config.toml
train_examples = 155796
image_size = 32
rotation_deg = 5
targets = ["order", "family"]
layers = 8
loss = "binary_cross_entropy"
optimizer = "soap"
eps = 1e-08
one_sided = true
Rows from block 2 of a small image classifier, named by matrix and row number. Rows with one number belong to one neuron. Each number is 200 + 40 x the weight over its row's rms, rounded and kept within 0 to 999. All counts start at 0.
After each neuron's rows are labels from the 100 images, of 14976, where the neuron reaches its largest size: "responds to" is what is common among them. Only what is clearly more common there than usual is listed. The data: photos of plants, animals and fungi (iNaturalist). In brackets: how many of the 100.
# u: gMLP up (value half) (model.blocks.2.mixer.u.weight, 128x128), inputs 0-127
# v: gMLP up (gate half) (model.blocks.2.mixer.v.weight, 128x128), inputs 0-127
# out: gMLP down (model.blocks.2.mixer.out.weight, 128x128, transposed), outputs 0-127

u.90,159,170,190,195,236,267,177,227,279,246,207,295,214,251,158,177,153,217,157,208,224,219,206,211,253,192,179,225,152,206,188,257,164,215,149,177,260,168,196,172,203,171,202,236,184,179,211,273,259,261,169,220,199,249,191,129,238,233,178,184,131,163,190,169,141,197,169,257,199,190,214,125,128,184,240,205,203,160,222,248,212,152,160,243,155,207,236,233,190,209,151,128,189,160,229,156,292,232,230,172,169,199,195,229,262,193,180,195,174,181,193,138,200,199,278,185,249,188,234,252,281,220,235,153,249,185,151,79
v.90,208,176,152,109,214,200,190,254,193,171,153,208,107,185,198,220,221,127,269,232,265,183,221,156,225,230,241,246,219,135,183,177,283,262,268,270,232,233,221,145,99,190,190,246,174,221,215,217,234,205,204,225,247,221,216,213,173,150,161,184,264,222,172,218,152,223,153,180,188,241,196,169,258,152,162,200,208,252,137,148,196,187,214,213,251,200,286,187,147,168,228,247,208,238,132,174,154,250,252,216,242,240,190,192,178,195,234,126,153,197,209,193,266,183,196,212,187,185,265,212,174,159,196,210,219,193,306,197
out.90,216,188,199,217,252,205,183,175,160,146,149,211,188,254,164,272,175,163,107,126,258,224,206,173,157,186,172,236,203,159,160,150,186,130,179,174,197,156,255,230,201,109,187,160,267,199,199,162,176,219,201,248,181,127,263,217,179,158,218,189,214,238,173,136,215,177,240,175,302,156,168,155,170,252,243,180,170,142,252,296,191,172,176,280,223,214,165,204,200,206,280,151,229,195,192,178,206,201,215,130,233,248,190,150,266,206,203,209,215,142,178,162,186,212,178,177,210,209,128,134,240,261,192,200,239,229,163,223
responds to: phylum Arthropoda (75); class Insecta (72); order Lepidoptera (33)

u.89,177,241,162,141,175,235,267,179,147,236,244,151,167,186,181,227,149,153,200,225,139,209,219,261,169,306,223,260,168,211,158,222,148,253,209,204,226,253,219,166,171,157,235,157,204,191,189,168,239,206,191,236,311,215,147,164,204,135,170,266,162,162,133,178,242,214,261,167,196,199,162,169,227,154,229,156,186,252,241,145,203,178,226,190,176,105,211,231,226,178,249,220,171,143,227,185,250,126,218,169,191,233,177,287,203,237,224,132,158,221,214,221,211,198,256,241,157,160,243,203,178,192,191,280,148,229,203,175
v.89,174,242,217,116,269,205,195,170,202,247,269,200,208,97,191,213,183,159,191,199,244,167,181,219,184,238,224,235,192,265,200,171,214,219,205,261,254,178,177,179,208,180,157,210,152,209,191,226,263,186,231,238,220,224,227,200,258,217,171,218,192,146,167,131,189,205,169,211,251,302,268,158,218,145,240,167,179,139,138,180,130,194,195,242,179,199,186,197,107,125,189,203,203,188,194,186,147,210,236,230,232,227,262,167,193,115,246,167,177,264,115,131,199,264,171,268,214,158,216,130,258,232,240,197,189,228,190,168
out.89,186,227,234,116,186,203,177,182,143,211,173,172,181,228,204,175,135,222,206,202,131,178,213,218,176,271,195,195,202,220,215,261,123,175,193,152,173,191,244,204,178,215,99,243,248,273,184,192,251,216,164,210,299,231,149,246,165,100,184,183,138,258,183,169,191,187,192,180,210,156,265,218,226,115,195,190,157,194,231,187,117,214,159,212,100,204,211,246,234,112,236,192,164,166,226,189,212,191,228,184,250,229,164,158,155,173,214,148,240,191,164,226,210,224,247,180,107,245,175,177,197,181,163,257,189,251,186,248
responds to: phylum Arthropoda (78); class Insecta (72)

u.104,213,172,221,188,199,277,162,207,181,221,143,262,220,250,185,224,117,241,187,257,213,237,238,211,299,215,265,231,172,206,190,198,187,196,169,131,219,245,143,159,188,133,200,239,195,136,278,179,178,225,206,139,250,219,158,170,178,145,214,231,150,189,135,173,209,230,180,218,171,236,228,154,193,205,215,163,201,169,215,139,198,189,182,219,257,137,243,274,183,179,224,188,191,154,168,181,284,217,204,215,204,304,204,228,242,249,185,135,149,154,131,174,218,182,182,131,195,125,222,196,259,209,184,166,228,121,146,159
v.104,197,227,178,207,219,189,203,192,214,255,261,160,144,218,162,195,127,206,178,188,176,162,173,150,144,198,209,192,227,278,136,202,259,142,193,240,191,222,187,170,239,214,217,178,228,254,100,186,226,160,224,168,251,198,168,264,182,217,174,221,258,255,196,225,166,210,261,165,240,194,173,168,203,214,188,160,191,196,251,258,179,210,181,119,159,186,121,242,206,175,186,206,232,246,252,131,197,170,103,166,216,201,166,188,159,253,138,253,182,281,146,205,118,215,190,222,275,136,209,235,224,233,292,193,191,261,191,263
out.104,168,97,242,139,131,221,168,160,171,236,208,235,110,155,223,211,218,202,147,99,232,227,236,246,216,239,205,233,194,123,247,212,199,121,151,170,215,205,178,190,203,245,133,164,153,235,210,191,192,226,156,152,160,217,164,217,155,200,233,251,164,255,170,185,246,169,203,207,155,176,209,168,165,170,231,265,206,195,239,141,223,264,135,195,181,204,235,266,185,254,227,211,201,168,164,265,156,179,263,147,167,226,224,197,179,159,231,242,190,224,236,129,231,158,233,247,256,194,152,210,196,152,184,211,176,157,301,209
responds to: phylum Arthropoda (69); class Insecta (67); order Lepidoptera (32)

u.70,165,218,187,233,166,226,187,195,159,193,237,158,155,294,207,162,225,161,170,170,125,247,295,177,147,196,199,206,247,176,238,232,204,129,117,277,216,208,195,273,209,188,215,151,292,222,201,238,227,144,209,219,257,181,164,164,100,166,188,219,173,205,203,229,197,248,214,113,179,190,212,221,158,258,226,139,124,226,156,171,152,195,247,231,302,174,182,173,229,246,194,173,166,174,250,239,192,174,209,138,254,221,118,224,168,181,149,161,191,161,163,238,194,197,171,191,195,232,183,228,215,136,233,240,190,178,198,202
v.70,236,210,225,199,167,238,221,207,246,218,204,176,210,211,204,256,126,174,195,175,155,89,195,209,156,172,228,222,181,265,176,165,178,228,257,143,274,243,148,157,215,172,150,208,175,158,216,125,132,268,197,207,191,256,242,219,219,210,174,236,211,165,150,156,237,230,224,206,165,164,188,129,168,210,182,169,216,156,241,218,296,198,205,154,174,151,261,269,205,154,193,151,270,231,168,150,276,167,147,181,174,223,285,194,240,182,221,206,227,211,159,104,144,221,264,225,217,148,223,214,219,246,165,144,213,167,222,192
out.70,241,232,211,169,233,197,220,164,196,156,229,166,167,182,169,21,174,243,201,168,195,216,183,242,232,221,203,205,168,254,177,182,227,222,177,202,209,215,186,168,197,237,244,123,197,283,209,191,148,206,277,183,155,236,235,233,117,218,240,119,156,205,151,236,207,231,215,164,219,208,151,182,158,144,266,159,156,228,187,181,204,216,261,220,207,269,217,138,237,132,218,260,192,236,210,166,213,175,224,167,149,221,192,201,210,107,166,185,244,157,171,214,276,174,180,169,189,218,109,183,147,181,187,186,217,157,254,228
responds to: phylum Arthropoda (83); class Insecta (81); order Lepidoptera (43)

u.88,120,235,228,263,207,233,249,193,232,154,198,210,283,237,203,212,186,213,207,166,210,227,206,247,139,173,259,166,166,216,185,171,156,147,164,229,164,115,191,265,215,190,231,250,190,205,217,177,178,238,101,194,96,178,213,150,154,237,107,159,164,216,217,207,169,170,206,119,210,240,148,181,194,168,206,191,161,153,164,195,240,183,190,187,161,229,119,179,239,209,108,206,246,233,133,235,195,168,199,213,170,182,146,275,180,205,224,217,249,273,160,163,202,212,153,145,208,103,189,173,160,220,248,194,197,226,173,176
v.88,238,229,261,181,199,234,192,221,174,247,220,237,157,135,197,232,240,161,207,224,207,216,125,220,255,236,138,202,209,215,199,181,234,227,151,204,222,279,165,213,146,213,85,153,151,244,192,253,272,169,206,237,164,272,220,259,250,167,299,199,201,184,196,194,136,236,173,230,187,186,192,115,157,206,190,183,221,168,193,129,258,215,189,238,168,222,218,233,169,233,255,138,208,256,174,205,205,235,175,179,184,245,214,184,257,207,169,220,158,166,249,201,217,212,142,259,142,121,134,198,289,172,235,140,225,157,203,209
out.88,188,219,152,182,172,189,167,176,204,136,178,311,218,212,206,71,233,162,255,129,193,207,260,199,234,165,203,168,168,245,184,236,198,214,238,201,106,263,161,190,113,224,122,208,183,280,135,168,206,304,220,239,189,231,189,164,154,201,266,233,230,160,169,194,258,261,142,210,222,187,264,220,192,167,96,201,164,252,180,241,247,197,198,233,193,230,199,200,163,214,208,198,194,241,228,156,167,224,213,221,243,142,187,192,220,215,184,208,183,177,215,196,220,266,239,247,267,223,256,185,199,177,217,231,166,197,202,208
responds to: phylum Chordata (98); class Aves (96); order Anseriformes (40); family: Anatidae (40)

u.25,210,152,242,164,219,257,147,192,227,201,196,179,145,193,195,271,152,184,222,174,174,185,216,242,194,253,259,195,196,234,162,190,185,209,240,167,248,224,92,204,222,155,192,232,113,176,178,172,206,208,135,178,234,269,159,249,189,201,191,224,192,134,181,156,212,176,200,238,164,242,197,197,235,141,198,141,199,146,206,239,210,177,169,222,135,152,136,278,208,212,193,172,264,289,188,123,225,219,158,129,203,286,206,207,248,258,157,191,181,279,194,166,118,220,204,227,159,150,256,196,159,244,211,136,212,134,210,224
v.25,189,261,159,211,189,210,214,230,160,186,208,197,187,235,196,147,256,164,151,244,138,237,198,218,178,262,150,236,144,135,186,234,130,194,148,235,240,239,235,219,171,221,227,160,235,238,212,207,213,217,154,272,217,190,154,163,193,153,137,248,156,213,163,200,198,175,265,195,205,158,161,183,229,230,261,211,184,277,201,150,204,180,207,147,149,126,213,161,254,235,232,201,171,144,200,245,168,116,183,251,227,191,161,307,232,184,158,123,182,202,230,214,298,202,277,215,171,207,193,168,190,151,197,281,169,279,172,194
out.25,227,199,205,170,130,185,188,244,251,223,149,266,299,175,217,120,150,198,214,193,250,234,150,207,165,230,219,151,123,206,138,155,173,189,259,179,269,157,227,228,174,224,209,138,196,205,197,205,170,220,203,167,219,225,201,192,229,200,202,151,161,146,206,225,194,222,153,164,191,211,284,235,211,288,276,272,215,207,221,198,207,141,224,241,222,230,165,204,206,247,214,173,285,251,192,195,284,234,133,196,248,218,219,278,213,197,150,139,227,268,186,211,158,218,241,287,191,212,222,262,215,268,178,175,196,201,255,228
responds to: phylum Arthropoda (73); class Insecta (71)

u.86,175,253,127,196,181,208,145,217,259,157,213,222,197,267,100,208,157,208,177,142,209,197,248,192,207,226,242,219,242,264,220,266,238,160,189,164,225,210,146,213,208,162,151,167,179,167,245,230,207,262,125,169,239,241,129,169,134,195,302,174,165,185,234,226,160,178,170,216,174,172,272,179,237,127,201,144,193,147,241,204,234,204,144,220,207,190,186,213,254,218,213,244,175,205,157,148,286,269,228,227,146,207,163,248,255,241,228,253,206,189,217,181,169,165,174,157,145,179,202,266,215,187,235,147,184,135,153,217
v.86,213,252,217,189,177,238,84,224,272,199,207,226,126,239,190,218,192,183,166,178,251,199,255,207,209,180,245,196,216,250,209,227,192,265,249,197,212,201,168,214,181,130,190,251,169,191,259,182,246,218,225,231,275,256,172,153,177,149,244,175,162,208,254,220,166,222,178,234,189,221,250,231,229,106,231,109,186,159,205,179,221,147,194,177,190,135,236,223,250,200,268,246,205,222,199,239,281,294,182,109,246,188,189,292,266,216,221,210,209,181,192,240,153,202,184,185,176,174,176,271,178,235,221,139,218,147,183,197
out.86,182,144,226,167,127,179,188,191,229,181,231,216,173,261,154,189,185,149,219,189,187,243,214,207,216,233,144,199,179,177,176,209,162,191,134,202,247,191,164,205,184,179,168,219,222,205,299,196,199,142,104,200,185,200,293,154,190,251,177,259,216,192,63,167,248,222,214,169,144,187,179,177,176,226,131,179,203,112,233,253,252,216,193,210,257,127,216,235,175,181,178,211,233,247,221,200,211,233,229,176,198,207,207,196,141,236,220,200,212,203,223,154,197,199,248,118,139,169,317,315,198,187,180,185,220,194,240,239
responds to: phylum Arthropoda (84); class Insecta (83); order Diptera (30); family: Syrphidae (29)

u.16,177,255,213,253,151,238,145,185,172,157,195,198,127,197,269,224,230,160,197,204,208,233,253,216,150,225,221,255,211,214,235,177,242,194,197,266,157,223,154,166,165,125,238,211,210,149,187,167,198,171,200,206,215,186,209,194,148,159,115,162,215,219,147,185,214,290,175,123,125,319,161,191,118,199,160,178,185,183,133,150,164,210,219,207,260,234,212,200,218,233,193,157,241,273,202,212,194,193,251,138,256,201,229,178,175,168,158,141,261,197,216,149,225,210,219,218,165,227,186,223,131,185,133,216,227,124,271,174
v.16,168,207,160,151,240,236,199,195,192,233,219,135,176,190,203,215,154,134,228,173,159,199,175,195,208,243,203,203,155,225,179,206,212,208,224,245,259,264,265,141,153,187,202,170,176,223,162,219,297,201,229,256,300,277,168,197,209,162,174,242,182,176,162,117,183,141,257,200,272,210,166,127,226,159,214,206,179,163,166,178,157,137,168,205,128,76,212,263,236,140,180,196,219,129,244,132,195,132,184,175,221,195,190,261,191,182,207,142,162,224,209,210,230,236,228,250,181,150,208,189,238,232,184,206,183,273,211,225
out.16,203,119,159,240,181,143,191,247,170,129,175,205,226,164,170,214,188,113,243,178,176,214,269,189,240,228,185,179,149,146,227,194,197,249,157,220,276,213,184,187,168,184,258,189,161,189,161,214,276,163,135,228,160,157,116,203,210,267,227,135,191,195,161,217,276,162,143,159,227,184,248,155,265,211,216,195,242,246,208,206,181,212,242,268,135,169,204,200,195,182,207,251,164,207,179,192,117,161,202,218,204,300,247,154,112,187,227,175,260,200,200,191,246,193,240,227,151,173,194,229,189,193,169,167,268,270,182,158
responds to: phylum Arthropoda (60); class Insecta (59)

u.61,184,280,245,149,106,175,226,188,242,205,253,209,203,158,176,221,161,218,163,200,214,138,173,234,241,197,263,192,235,200,297,194,149,259,185,195,175,251,139,234,224,138,150,191,150,126,219,185,212,188,193,184,136,154,215,194,162,111,288,228,188,128,198,234,215,199,241,188,157,205,217,220,244,138,159,137,185,166,251,195,253,183,174,231,207,248,226,235,141,167,218,191,223,224,219,129,215,264,244,186,174,170,205,232,194,182,266,243,136,164,104,177,167,188,203,217,144,196,224,163,234,219,250,202,222,130,234,227
v.61,164,252,172,172,152,193,167,201,254,295,188,215,131,201,163,233,172,202,184,168,226,146,169,231,151,207,221,246,238,249,216,238,264,237,215,244,219,222,171,200,263,174,208,114,216,217,200,142,187,180,205,249,210,220,227,240,126,205,234,143,266,269,172,173,214,190,193,205,210,174,161,138,271,183,175,130,198,221,222,158,149,211,128,198,230,159,225,204,258,156,266,201,255,216,201,208,176,202,146,195,171,143,123,237,240,273,232,218,207,263,200,210,189,209,229,205,246,134,128,298,152,251,263,250,180,180,205,226
out.61,221,167,254,210,120,229,220,237,214,233,250,189,220,285,189,263,157,181,174,211,199,223,209,224,256,213,165,136,212,114,182,188,225,143,192,204,242,254,199,167,145,200,146,227,214,241,283,220,175,135,119,194,214,203,154,215,199,229,267,265,194,179,226,207,164,210,230,170,111,199,173,151,171,158,226,149,243,195,184,211,189,233,156,175,197,99,247,269,199,158,204,234,236,183,226,189,212,177,215,207,195,149,147,242,159,164,299,214,133,194,121,156,135,213,237,198,260,257,215,179,169,223,213,262,192,148,198,187
responds to: phylum Arthropoda (64); class Insecta (63)