Rows from block 4 of a small image classifier, named by matrix and row number. Rows with one number belong to one neuron. Each number is 128 + 32 x the weight over its row's rms, rounded and kept within 0 to 255. All counts start at 0. Numbers have three digits each.
After each neuron's rows are labels from the 100 images, of 14976, where the neuron reaches its largest size: "responds to" is what is common among them. Only what is clearly more common there than usual is listed. The data: photos of plants, animals and fungi (iNaturalist). In brackets: how many of the 100, against the usual share in percent.
# u: gMLP up (value half) (model.blocks.4.mixer.u.weight, 128x128), inputs 0-127
# v: gMLP up (gate half) (model.blocks.4.mixer.v.weight, 128x128), inputs 0-127
# out: gMLP down (model.blocks.4.mixer.out.weight, 128x128, transposed), outputs 0-127

u.105:219117180109127154125142106042153139154131134104143101142140073142100121086112173098144143075168111098122144090091103165162177142124102170129122147196139136106106060129097105112143100193172120119117172113135116133139171124128140152168114140100107065092094144156034126144118101158079165190058087119093103155166142133140132154134142126168148117080145098101120103101163083144078149125104
v.105:156120161163113107094167142112118132071088116141123147128154116151024106126101081125121137091124184099092137118218087101166180100095148177120120150125102131189105120135148095185109158126183117097138119164119143138156099146077130195121140103132205126132173128096139133179080126114192142155127125084103138145104096165104084181072170174130115164056133100130120171137117148124131125141164
out.105:115122156134102112157096133136081149126138053045123129175093139124255149100081090097163074163098114108159122178115108151112106120095083147122131066115079171151145131080115112086169159129123089079114187122102144106172153187162132127132141098135096155119142146057097145137158125096096137145100127142141136083122148055146138120126115129114131098147131144171110172108092109104166134097090
responds to: phylum Chordata (92 vs 60.8); class Aves (88 vs 55)

u.23:142074174131091140095093128151092140131125179105170169053080091118086064124163099134164135123165087150082130148154083094169176137126123144179106123178131097111083117109105127170134146105134151125142171172100077110161162165127168117079092124138135060161119158184149127124115076146134155151136155159091170130149134202133146168115093192170092154138136149154149148167141094104040115128111
v.23:127102124110069079144110132085161092089104128137122092159159187159102110067084142107156138153154129136112148114081138159080109154121133166080169127101146175125101175101178158157099113093179126111166067090109162140088132151161107164187152191111151171140114101101115086130098174157151146111187160140150064112137069114103157169062139109142100076136092135086106129128077168076175133148124
out.23:163143117133156072130167095113066069127113128135155089177157141227159175129151140115185114138108144108156122086083135116146145092162125095136118068110136138116126103056105184105142137194119122183103209163114055140149110100121164143153128122154132165077155103158202107108121159102130098137116067115118129130107113135099098132094075161114144090087157163165132090142145076154166122130156
responds to: class Aves (96 vs 55); phylum Chordata (96 vs 60.8); order Passeriformes (53 vs 24.9)

u.39:165161146122144157118130052179113160120151122125108142087138134119105101155117084217170075162113133152082159127139063149122139108125148171138120157079115140157108184116170085173106166071143160147145098199091117150113131099095144121189118109193163131129167162149149143157135090109154115138181212146109123131103136168119131116053084146136161123127122131071114144119080109071093072137143
v.39:168160161113106137108149082186127143127102125130123122119152175124100128190081054147167112124073130202090156121136101129143132082079117163148169177166124149146092142141193110208106194098158138112158102162124107163121127117074134164170185103146200106169188174128137095133175097110154117149109205106147146166176112164120112126088094135102139129121127136122101135151075150113170099124125
out.39:109122102129106101127130142119133192166141213184087173168137124138164143070136109111134095090149181122122109134168065087102204166157141102125135136089179110165145126063148176136107166144166174164148115128097164125117101121166154127064153144093151101163062192092151105127169055123169074105130124151164118131109125094102138163134109112128141120116112065182136157147155133181138108113094
responds to: order Passeriformes (51 vs 24.9)

u.31:172135096081152096156111180156068146116135098140131119132121146133103093162129121102138072184093151154118150155112079153192086136138144102088160131125129097132140126084164129154147147121116205129167064169145115133090068117140149133092076097172142044139138194168112176159153084119137107099180145194118167129094142123125162161093100144141172176141125069120076130151146158063114090116153
v.31:094172160167100147165096103158143157107159147141181134125104132137203056093179182152111124103140108102105118122179129115109156100116112150148158106158113118136107167144110103204159105103070123141120108112114157086153143097100095088172147128164107192110108133130122146095067151065172108104130111177116139102118175108125111116198085117064126075154160078088140133164051083123114097129174
out.31:083183129106083093108151178131118083141083099135139143183118122150087155088120168116128147141180111140095136159112129100119119078163183149117102129068114119163126115170153044166117116145168067167144156180132106131154167186190120113162105131119167129123200100154109138144134155135087127139171158123145180148097108039189117082141153119194122107115129131143098101128202115129134159166099
responds to: class Aves (87 vs 55)

u.82:164153123113177162162182163142134115119106157135106137147150151112138116110166108159116117072105188086139161122157135121172135168169134127106151161117180120222132071163103110133108117137113136094158138098172157085102165035116127122077152114082098141100116094156170170138161197139108162156114088123147116111169183077183161104132136145111124070149144153100159101182100104165138174085188
v.82:150127130072154158183140161116109147148053132153142099195151145179161144125118082109136140127093136174140154088152130155113149114136115130114133174150152159138127140208184105177102180123174148082138101069094193062071170078106149179071138113122104108117096149155159084082121117162197146113129132153144142082084113139158143108112127148113174112138158099116095137101100179138155069142173
out.82:098126151160117108115140069152052155155115133116136143125114137075182132132114092152151156158115114138092121158144124203130163102157144136106169138142042103168106178103089188094080151161123152113097170138115131106134092108115078102103133185173092155130135137064089097118139125120146139164099188095088112205144092142134050167050110122082158171178089109154118133130145120141126098096116
responds to: order Accipitriformes (26 vs 3.9)

u.125:132142153081129105130189102133151104147140164110122178112143090155132125140121105135122112061129160168172143098144179133058147143166135178164085069127158134159122095176115128112121152181107117124089186126108141053110193127094158134162151113111125098080096094174098139131134142175141099143115067060128068106147169081206111138131135166153181062134125119088152095070146099158111150150134
v.125:093080100100092104201155116121121107086084108138148139159164173138085143164104145095111133095133144137083072142119157114091102137079142190103191167136084137145120171088177168122098099087131112096109093100132199113082120145087127141176195145131153119119177096107139103158110157132118098120131164155148089115177104118136140159099127155087120114069090194082145119206080177108155113085116
out.125:099191152179155133095082096126046169164139114041138156163149144154146112156097148140158161173160145176080154126117138179074150101128104103101127142135132150138123137105127196121089180184120151122090212116170163178102095164106150106143091173120114150141133131140080112152123100096171140142140110112130138121160097115126114087122177194063122145194092110145130185139124138166132117094165
responds to: class Aves (88 vs 55); order Charadriiformes (25 vs 7.6)

u.84:130184094122153135186156143153117112143168098116086144126153171134156109136158103144090077128144132127113177131144148081091180164130161164111134129081158165138187063160123108119117087175074133101138126108151106077089117142113134123145146116123123155071100103155203202148168112089097104108151029175141140110066152121155070146162077149128146080162106081125156149121152190144158150111102
v.84:124114114071083115151179092072150183131075114131105108214114139114100146107098136144151183129137124158129107154115125177102155072139118110083133120173126154103125173141134127121142115118128147114174099067156201127148115128156089102113149161184129145164139163082148129122081119132161120082126173141148169174094062087136181183079143113102113136093145075094147173095092136087157052163172
out.84:161118168110096097104087060185121140090138094070165108099078084093078163080142171148098162133143059119175090109164153130120105097132138081141106128083145154148073084115101117117125144159090140148140200099092160161144081073157147130147133128127129167100140131130137158084132171148121155179150151110191110150152188179173115114109136129169147134114092130100108190120100121188180184122138
responds to: phylum Arthropoda (82 vs 30.9); class Insecta (77 vs 29.2); order Lepidoptera (70 vs 13.7)

u.97:093166127085086080144084137160134132136112092132167109145108147135136161142169116135161137149130157164164164090127172111089073104134104119081147169094154161087118082093188137103159104097204126136126065076080172096157072056110160122119142140140150164105179175094173127106120191164171082119177137173156135114152118073081125125106057108105142143132131125120125115169115170106183119113166
v.97:192180087073061123124085090131188185158120119131131102140136142146128169035136121120122139088113142140133073076080140130128181160084100126118126122116121153101104109177064131127110066122117186065092097084123140114131090164132133136184108160126109202107116132159171081096123102084101139065100157185146154112132087147122110117162103109144066146153147131128105105158078125127161138123149
out.97:188097161069119213145171156115160095173102118212111093138080084118088081141167168137110088096081128132152142103172112142143140145132126197144072149063141127115163180128134151159147146178185135098144156136146125120124123154138138147164173122088127082114074103173080147149169167153141122139145147160146132111219140145121167128109115125147144077088130084179144070122131149139108119106108
responds to: order Passeriformes (54 vs 24.9)

u.106:097113143169127187120149130063105143070108147147169116140107190153082100149083136140091135097114179145113149177172065090138150159097152145107151145160119152144153110126136140131146097101188095126168122190072174131165086143149112201154096092156122100096160121133083121152110114076133129155147140083097098183148152139083030137113145072131154113083156146105103131106172163057139134124130
v.106:161210153103121115139115076122137154148080171133167104128161107114154105072165122166108134112137094122132096100120157129111157067159095145155124130117142112152079156162082085188119100047103163098084151108151167125153137084130086076181173148133062182109105082110175140135091133079094106130105175194133137107102141098183088122123113133158105123132197092153155088161076136143115099146149
out.106:131165159153153099163114119183098159157091050151108155138184097143075119185182098130188109131160151164051096129173148060155129155177104135119167135126162105130136127126137177119171146182103129178135164135101091085140079115154113136112103117103136117123099082118160081112106129115184124049150106142179139143120140142125065083132049159083090114120136144136176122121154123161129117080110
responds to: class Aves (98 vs 55); phylum Chordata (98 vs 60.8)

u.34:172144140191105134095155140108120134193111154141161110093049118106112135121131168128118117080107162183146078104132120080158163156137106083144130128175117069077070124102087092056146138117183098045163190146121098120166141170105174152071154141130145104098122143141075138140086127180106159114117097134079140114197171099172120151153121139114100165097067137089116137134139085113135138121116
v.34:131097166180118129112100099128110182207112148150144110174117158139080069137113182116128124170120097183149087067089116124148163161147121110174131096193144165123077110123097134147178099080160182116112133121093113080164155130106172154140124087194084147124126184120142109096060112148110163116126142171142098051144161098161168143162084124156116128129101102115161100126113093064074109104136
out.34:139098122118170154102147162113190153121110145156111131087119120154120101139139114200155141089115155112073107111178123106094116211142103153126127084100150071142145141126120127158110135087135097206102143110119103086096092078133078134045130146141111143134128128168128076123156119116177153035178142135166139135149139216123071135159101136130150117112214137164157129122108118094083177164156
responds to: class Aves (92 vs 55); phylum Chordata (92 vs 60.8); order Passeriformes (71 vs 24.9)

u.26:137119150073142134157167143142118118093109132142092166156127150182135181139179124107173142098149138151103084129167187125126110159118138086102144150182172092178131057139146115115172153095124110069164130078156155126156189093116102162110072104124122148079138111211161171130172141092154110105119151140117201156092188031109159095128151180117188141104104111130146142149102160143141121115139
v.26:115146116104082095056074131141183099125121142155106064157117128129117138128112150088097192170092152129120055142100126176158096111112171131108109062140113098089141166119139096143168149125110142122114122121132188080166209195114094161097102099087114118172129120111107101138111057143137150118104122090100119154123078121151097147144164121095087129075167126120131073159161203143197085117111
out.26:132177127114070094128073119129059129136161106137147026194074179080132150154131148087099134088078158169173089143115185107184159087127166083132109111165112150124189106078109139138112113117125094125130138104126103132107133135121129099135107168136059162096092153149037120140126101089172080136113115138134172141140119129110135124084127137153158157101143090117109127077189158144146134074093
responds to: phylum Arthropoda (63 vs 30.9); class Insecta (62 vs 29.2); order Lepidoptera (41 vs 13.7)

u.99:193130119130138158105078164153097132148091145173098164168139172136109159176104144176078191172128127152172101170125111168167102105140140065058116091089128138136131119136125105097200069028142109153183097199107215103129121120149053141102114124138141147140115107120169097134129117117128138110145157132143102122154119165121129152143175087133130145101129119116171149142168084076131109098165
v.99:143115171132150189124196164070135155168105135135145128175115176176168146101101182121181126155157134169106172101153132091138138169123133099173186157125098075131137153158124145149123135140186179150139084124077145138161118052099123167132111059107163135156136182161081131127135162124158094146096124131193145124134162097151127155189163056094188114091121166144103091107153153121126133122180
out.99:067111096137151079110172066094151183133147106143158160098137110115183115159095184171113114112154099127176131116148133152129093143120178113065140134140160150108153168133096085147165066173112101156106145160169049132103148145154129133068107128104096076152173124078172114187142084161144072158115081124131094103102126120140137107128106117142172173159079159068191123153135112099086164161151
responds to: order Lepidoptera (45 vs 13.7); family: Nymphalidae (33 vs 4.6)

u.36:132128141158142075144091183091130167151125174101144176094109086150181066135134103094147142129143096122153150083113152159169167140186129143107128089134138068142046147154136166187161129152156160079145137106188105144188137153110191109160139145106125141068124146124075147184097126128144127108061128148163133123133095097133136195169117168126098077104117154207112130150151108156116150176172
v.36:132154091121102050166107148074180178130069143153150080158089149143165136114103137067166139166094118158116160134100121132123134082210079100115108175118109140069154132169133128150146134106135153097118132063135147124111109116159096142091164130136155131163139156140146131105112118167167134105205153182157125145082130091126152135096208087102107132131120076108142129102123191108120106196211
out.36:120080131177134151121139104173121136095171125103092149082067168089119087130158107141144177050166146125170126090129062103141141091147135155128159083144122105089159098116129140082107109108144170197139122126066100075114078124156161164136176127130142128150114080135155107126138142129134096156119102096088133102139174152097115096162176186106134183150186138140104129140102093222204129080153
responds to: class Aves (86 vs 55); order Passeriformes (77 vs 24.9)

u.27:154153157138128141116098065189126133105143168126070113106145143117087109153093059175153105126161192105113175108158076142191168135102157135143110143137122121109082125113205127184115165152139175158137101152092030155106106142102153159133137136146187101105143155114161121128160127065189126113151157113141113147102103196137102075107110185120095148100085153098149097145115088142134059120133
v.27:166141184169092124138200097057110129072121181147129121145093134201079092139143135079106145099151134114122128090110072148157167140099165158130149117184119136136123120128097140121145105128195129104152167139126124149174164140106176184141112107146063136068106155148092174160032111136167133106141108122108065123137124162164103202110180144150149114088131085139081139134180137102103129111112
out.27:074115145136119148163086169104105122116090126144169111131081136094175174137145145153113153133073137065064146152069132136142160128127140122195090155137102155141088120151088117092089155094155097067087154125155107095075178180143093109137127150208115082098169132067111127095137107156110147149127135162166075105171107091161147122156113139125188148192160104139087104071089165122152138118179
responds to: phylum Chordata (95 vs 60.8); class Aves (93 vs 55); order Passeriformes (60 vs 24.9)

u.51:112113162100097157133101139180080109170155096132126173132089159130104129168135104104122114176096124127110143095127121150146163158139166085132147115099120132067107115106157105186130083168122167153153081114094136087211174119089178137192097120157161124135125191141129123157161096128143105112163105113132134097158162077165154103173088117045112058148065062135187091116133105103162099117071
v.51:110145092105191146129172079131161123113098144124132105121132115108125135120137130176142159058137148134094071166144174098115096125111094102090119110147181114155104187189134062149202176062128083108145142133177117148122188083114079125136167167076111122113155055081115118103162130130110180102143145106113088173135149078163085127064173130122125139099182139099157108162101138117120180125168
out.51:108129151169132192164131175106090097094117106144174100127136132109129071206124129097116144109128164103087090165128155153142202134070136110135055123126102103082103110105156096111120142138146126080099102116179166143119131176171121116092124098153096138118104169134151087090125180147143113133169103132132117078142131155178128065220118181118162131187185099111126129145116168174075183115171
responds to: phylum Tracheophyta (30 vs 7.3); kingdom Plantae (30 vs 7.3)

u.91:086143185118148088121139135156155112169181081128073192069135117175123156170124053087138119161094101153100154153125126154143095163193153082151170163082149168120145099128156174098111153174182125056132102113148078164114151083117150136117085139152174068100147112105149152142147117133126065108190102096155097121129169124104182097150132124096133142129105117101095116160122125174182163101090
v.91:117137209143098100080147159169125106136158139145153177096145159191076169157106046058124156170103117111044159106156131148144124168131146106136140172140124209081084146141161141130104144141176149068132086118144110097135166097109126125142094142128102120125179150063176167170086095144131101130177124131098111116142160133111076097157128147151132103118092152122102126170068138113199118125108
out.91:151154100139130092149110147044166176134116139152099070132108135117164139109131163130082139084094106153148111109125064125103097122163124112140182098147171182181139109156116172115105120172142126223145147080050131199090104108088127122080113203085123148154126128099083137102096108106188129070150103109114206122152107137127129149090075096142096174125104126118136102135119102082128109132106
responds to: phylum Tracheophyta (34 vs 7.3); kingdom Plantae (34 vs 7.3)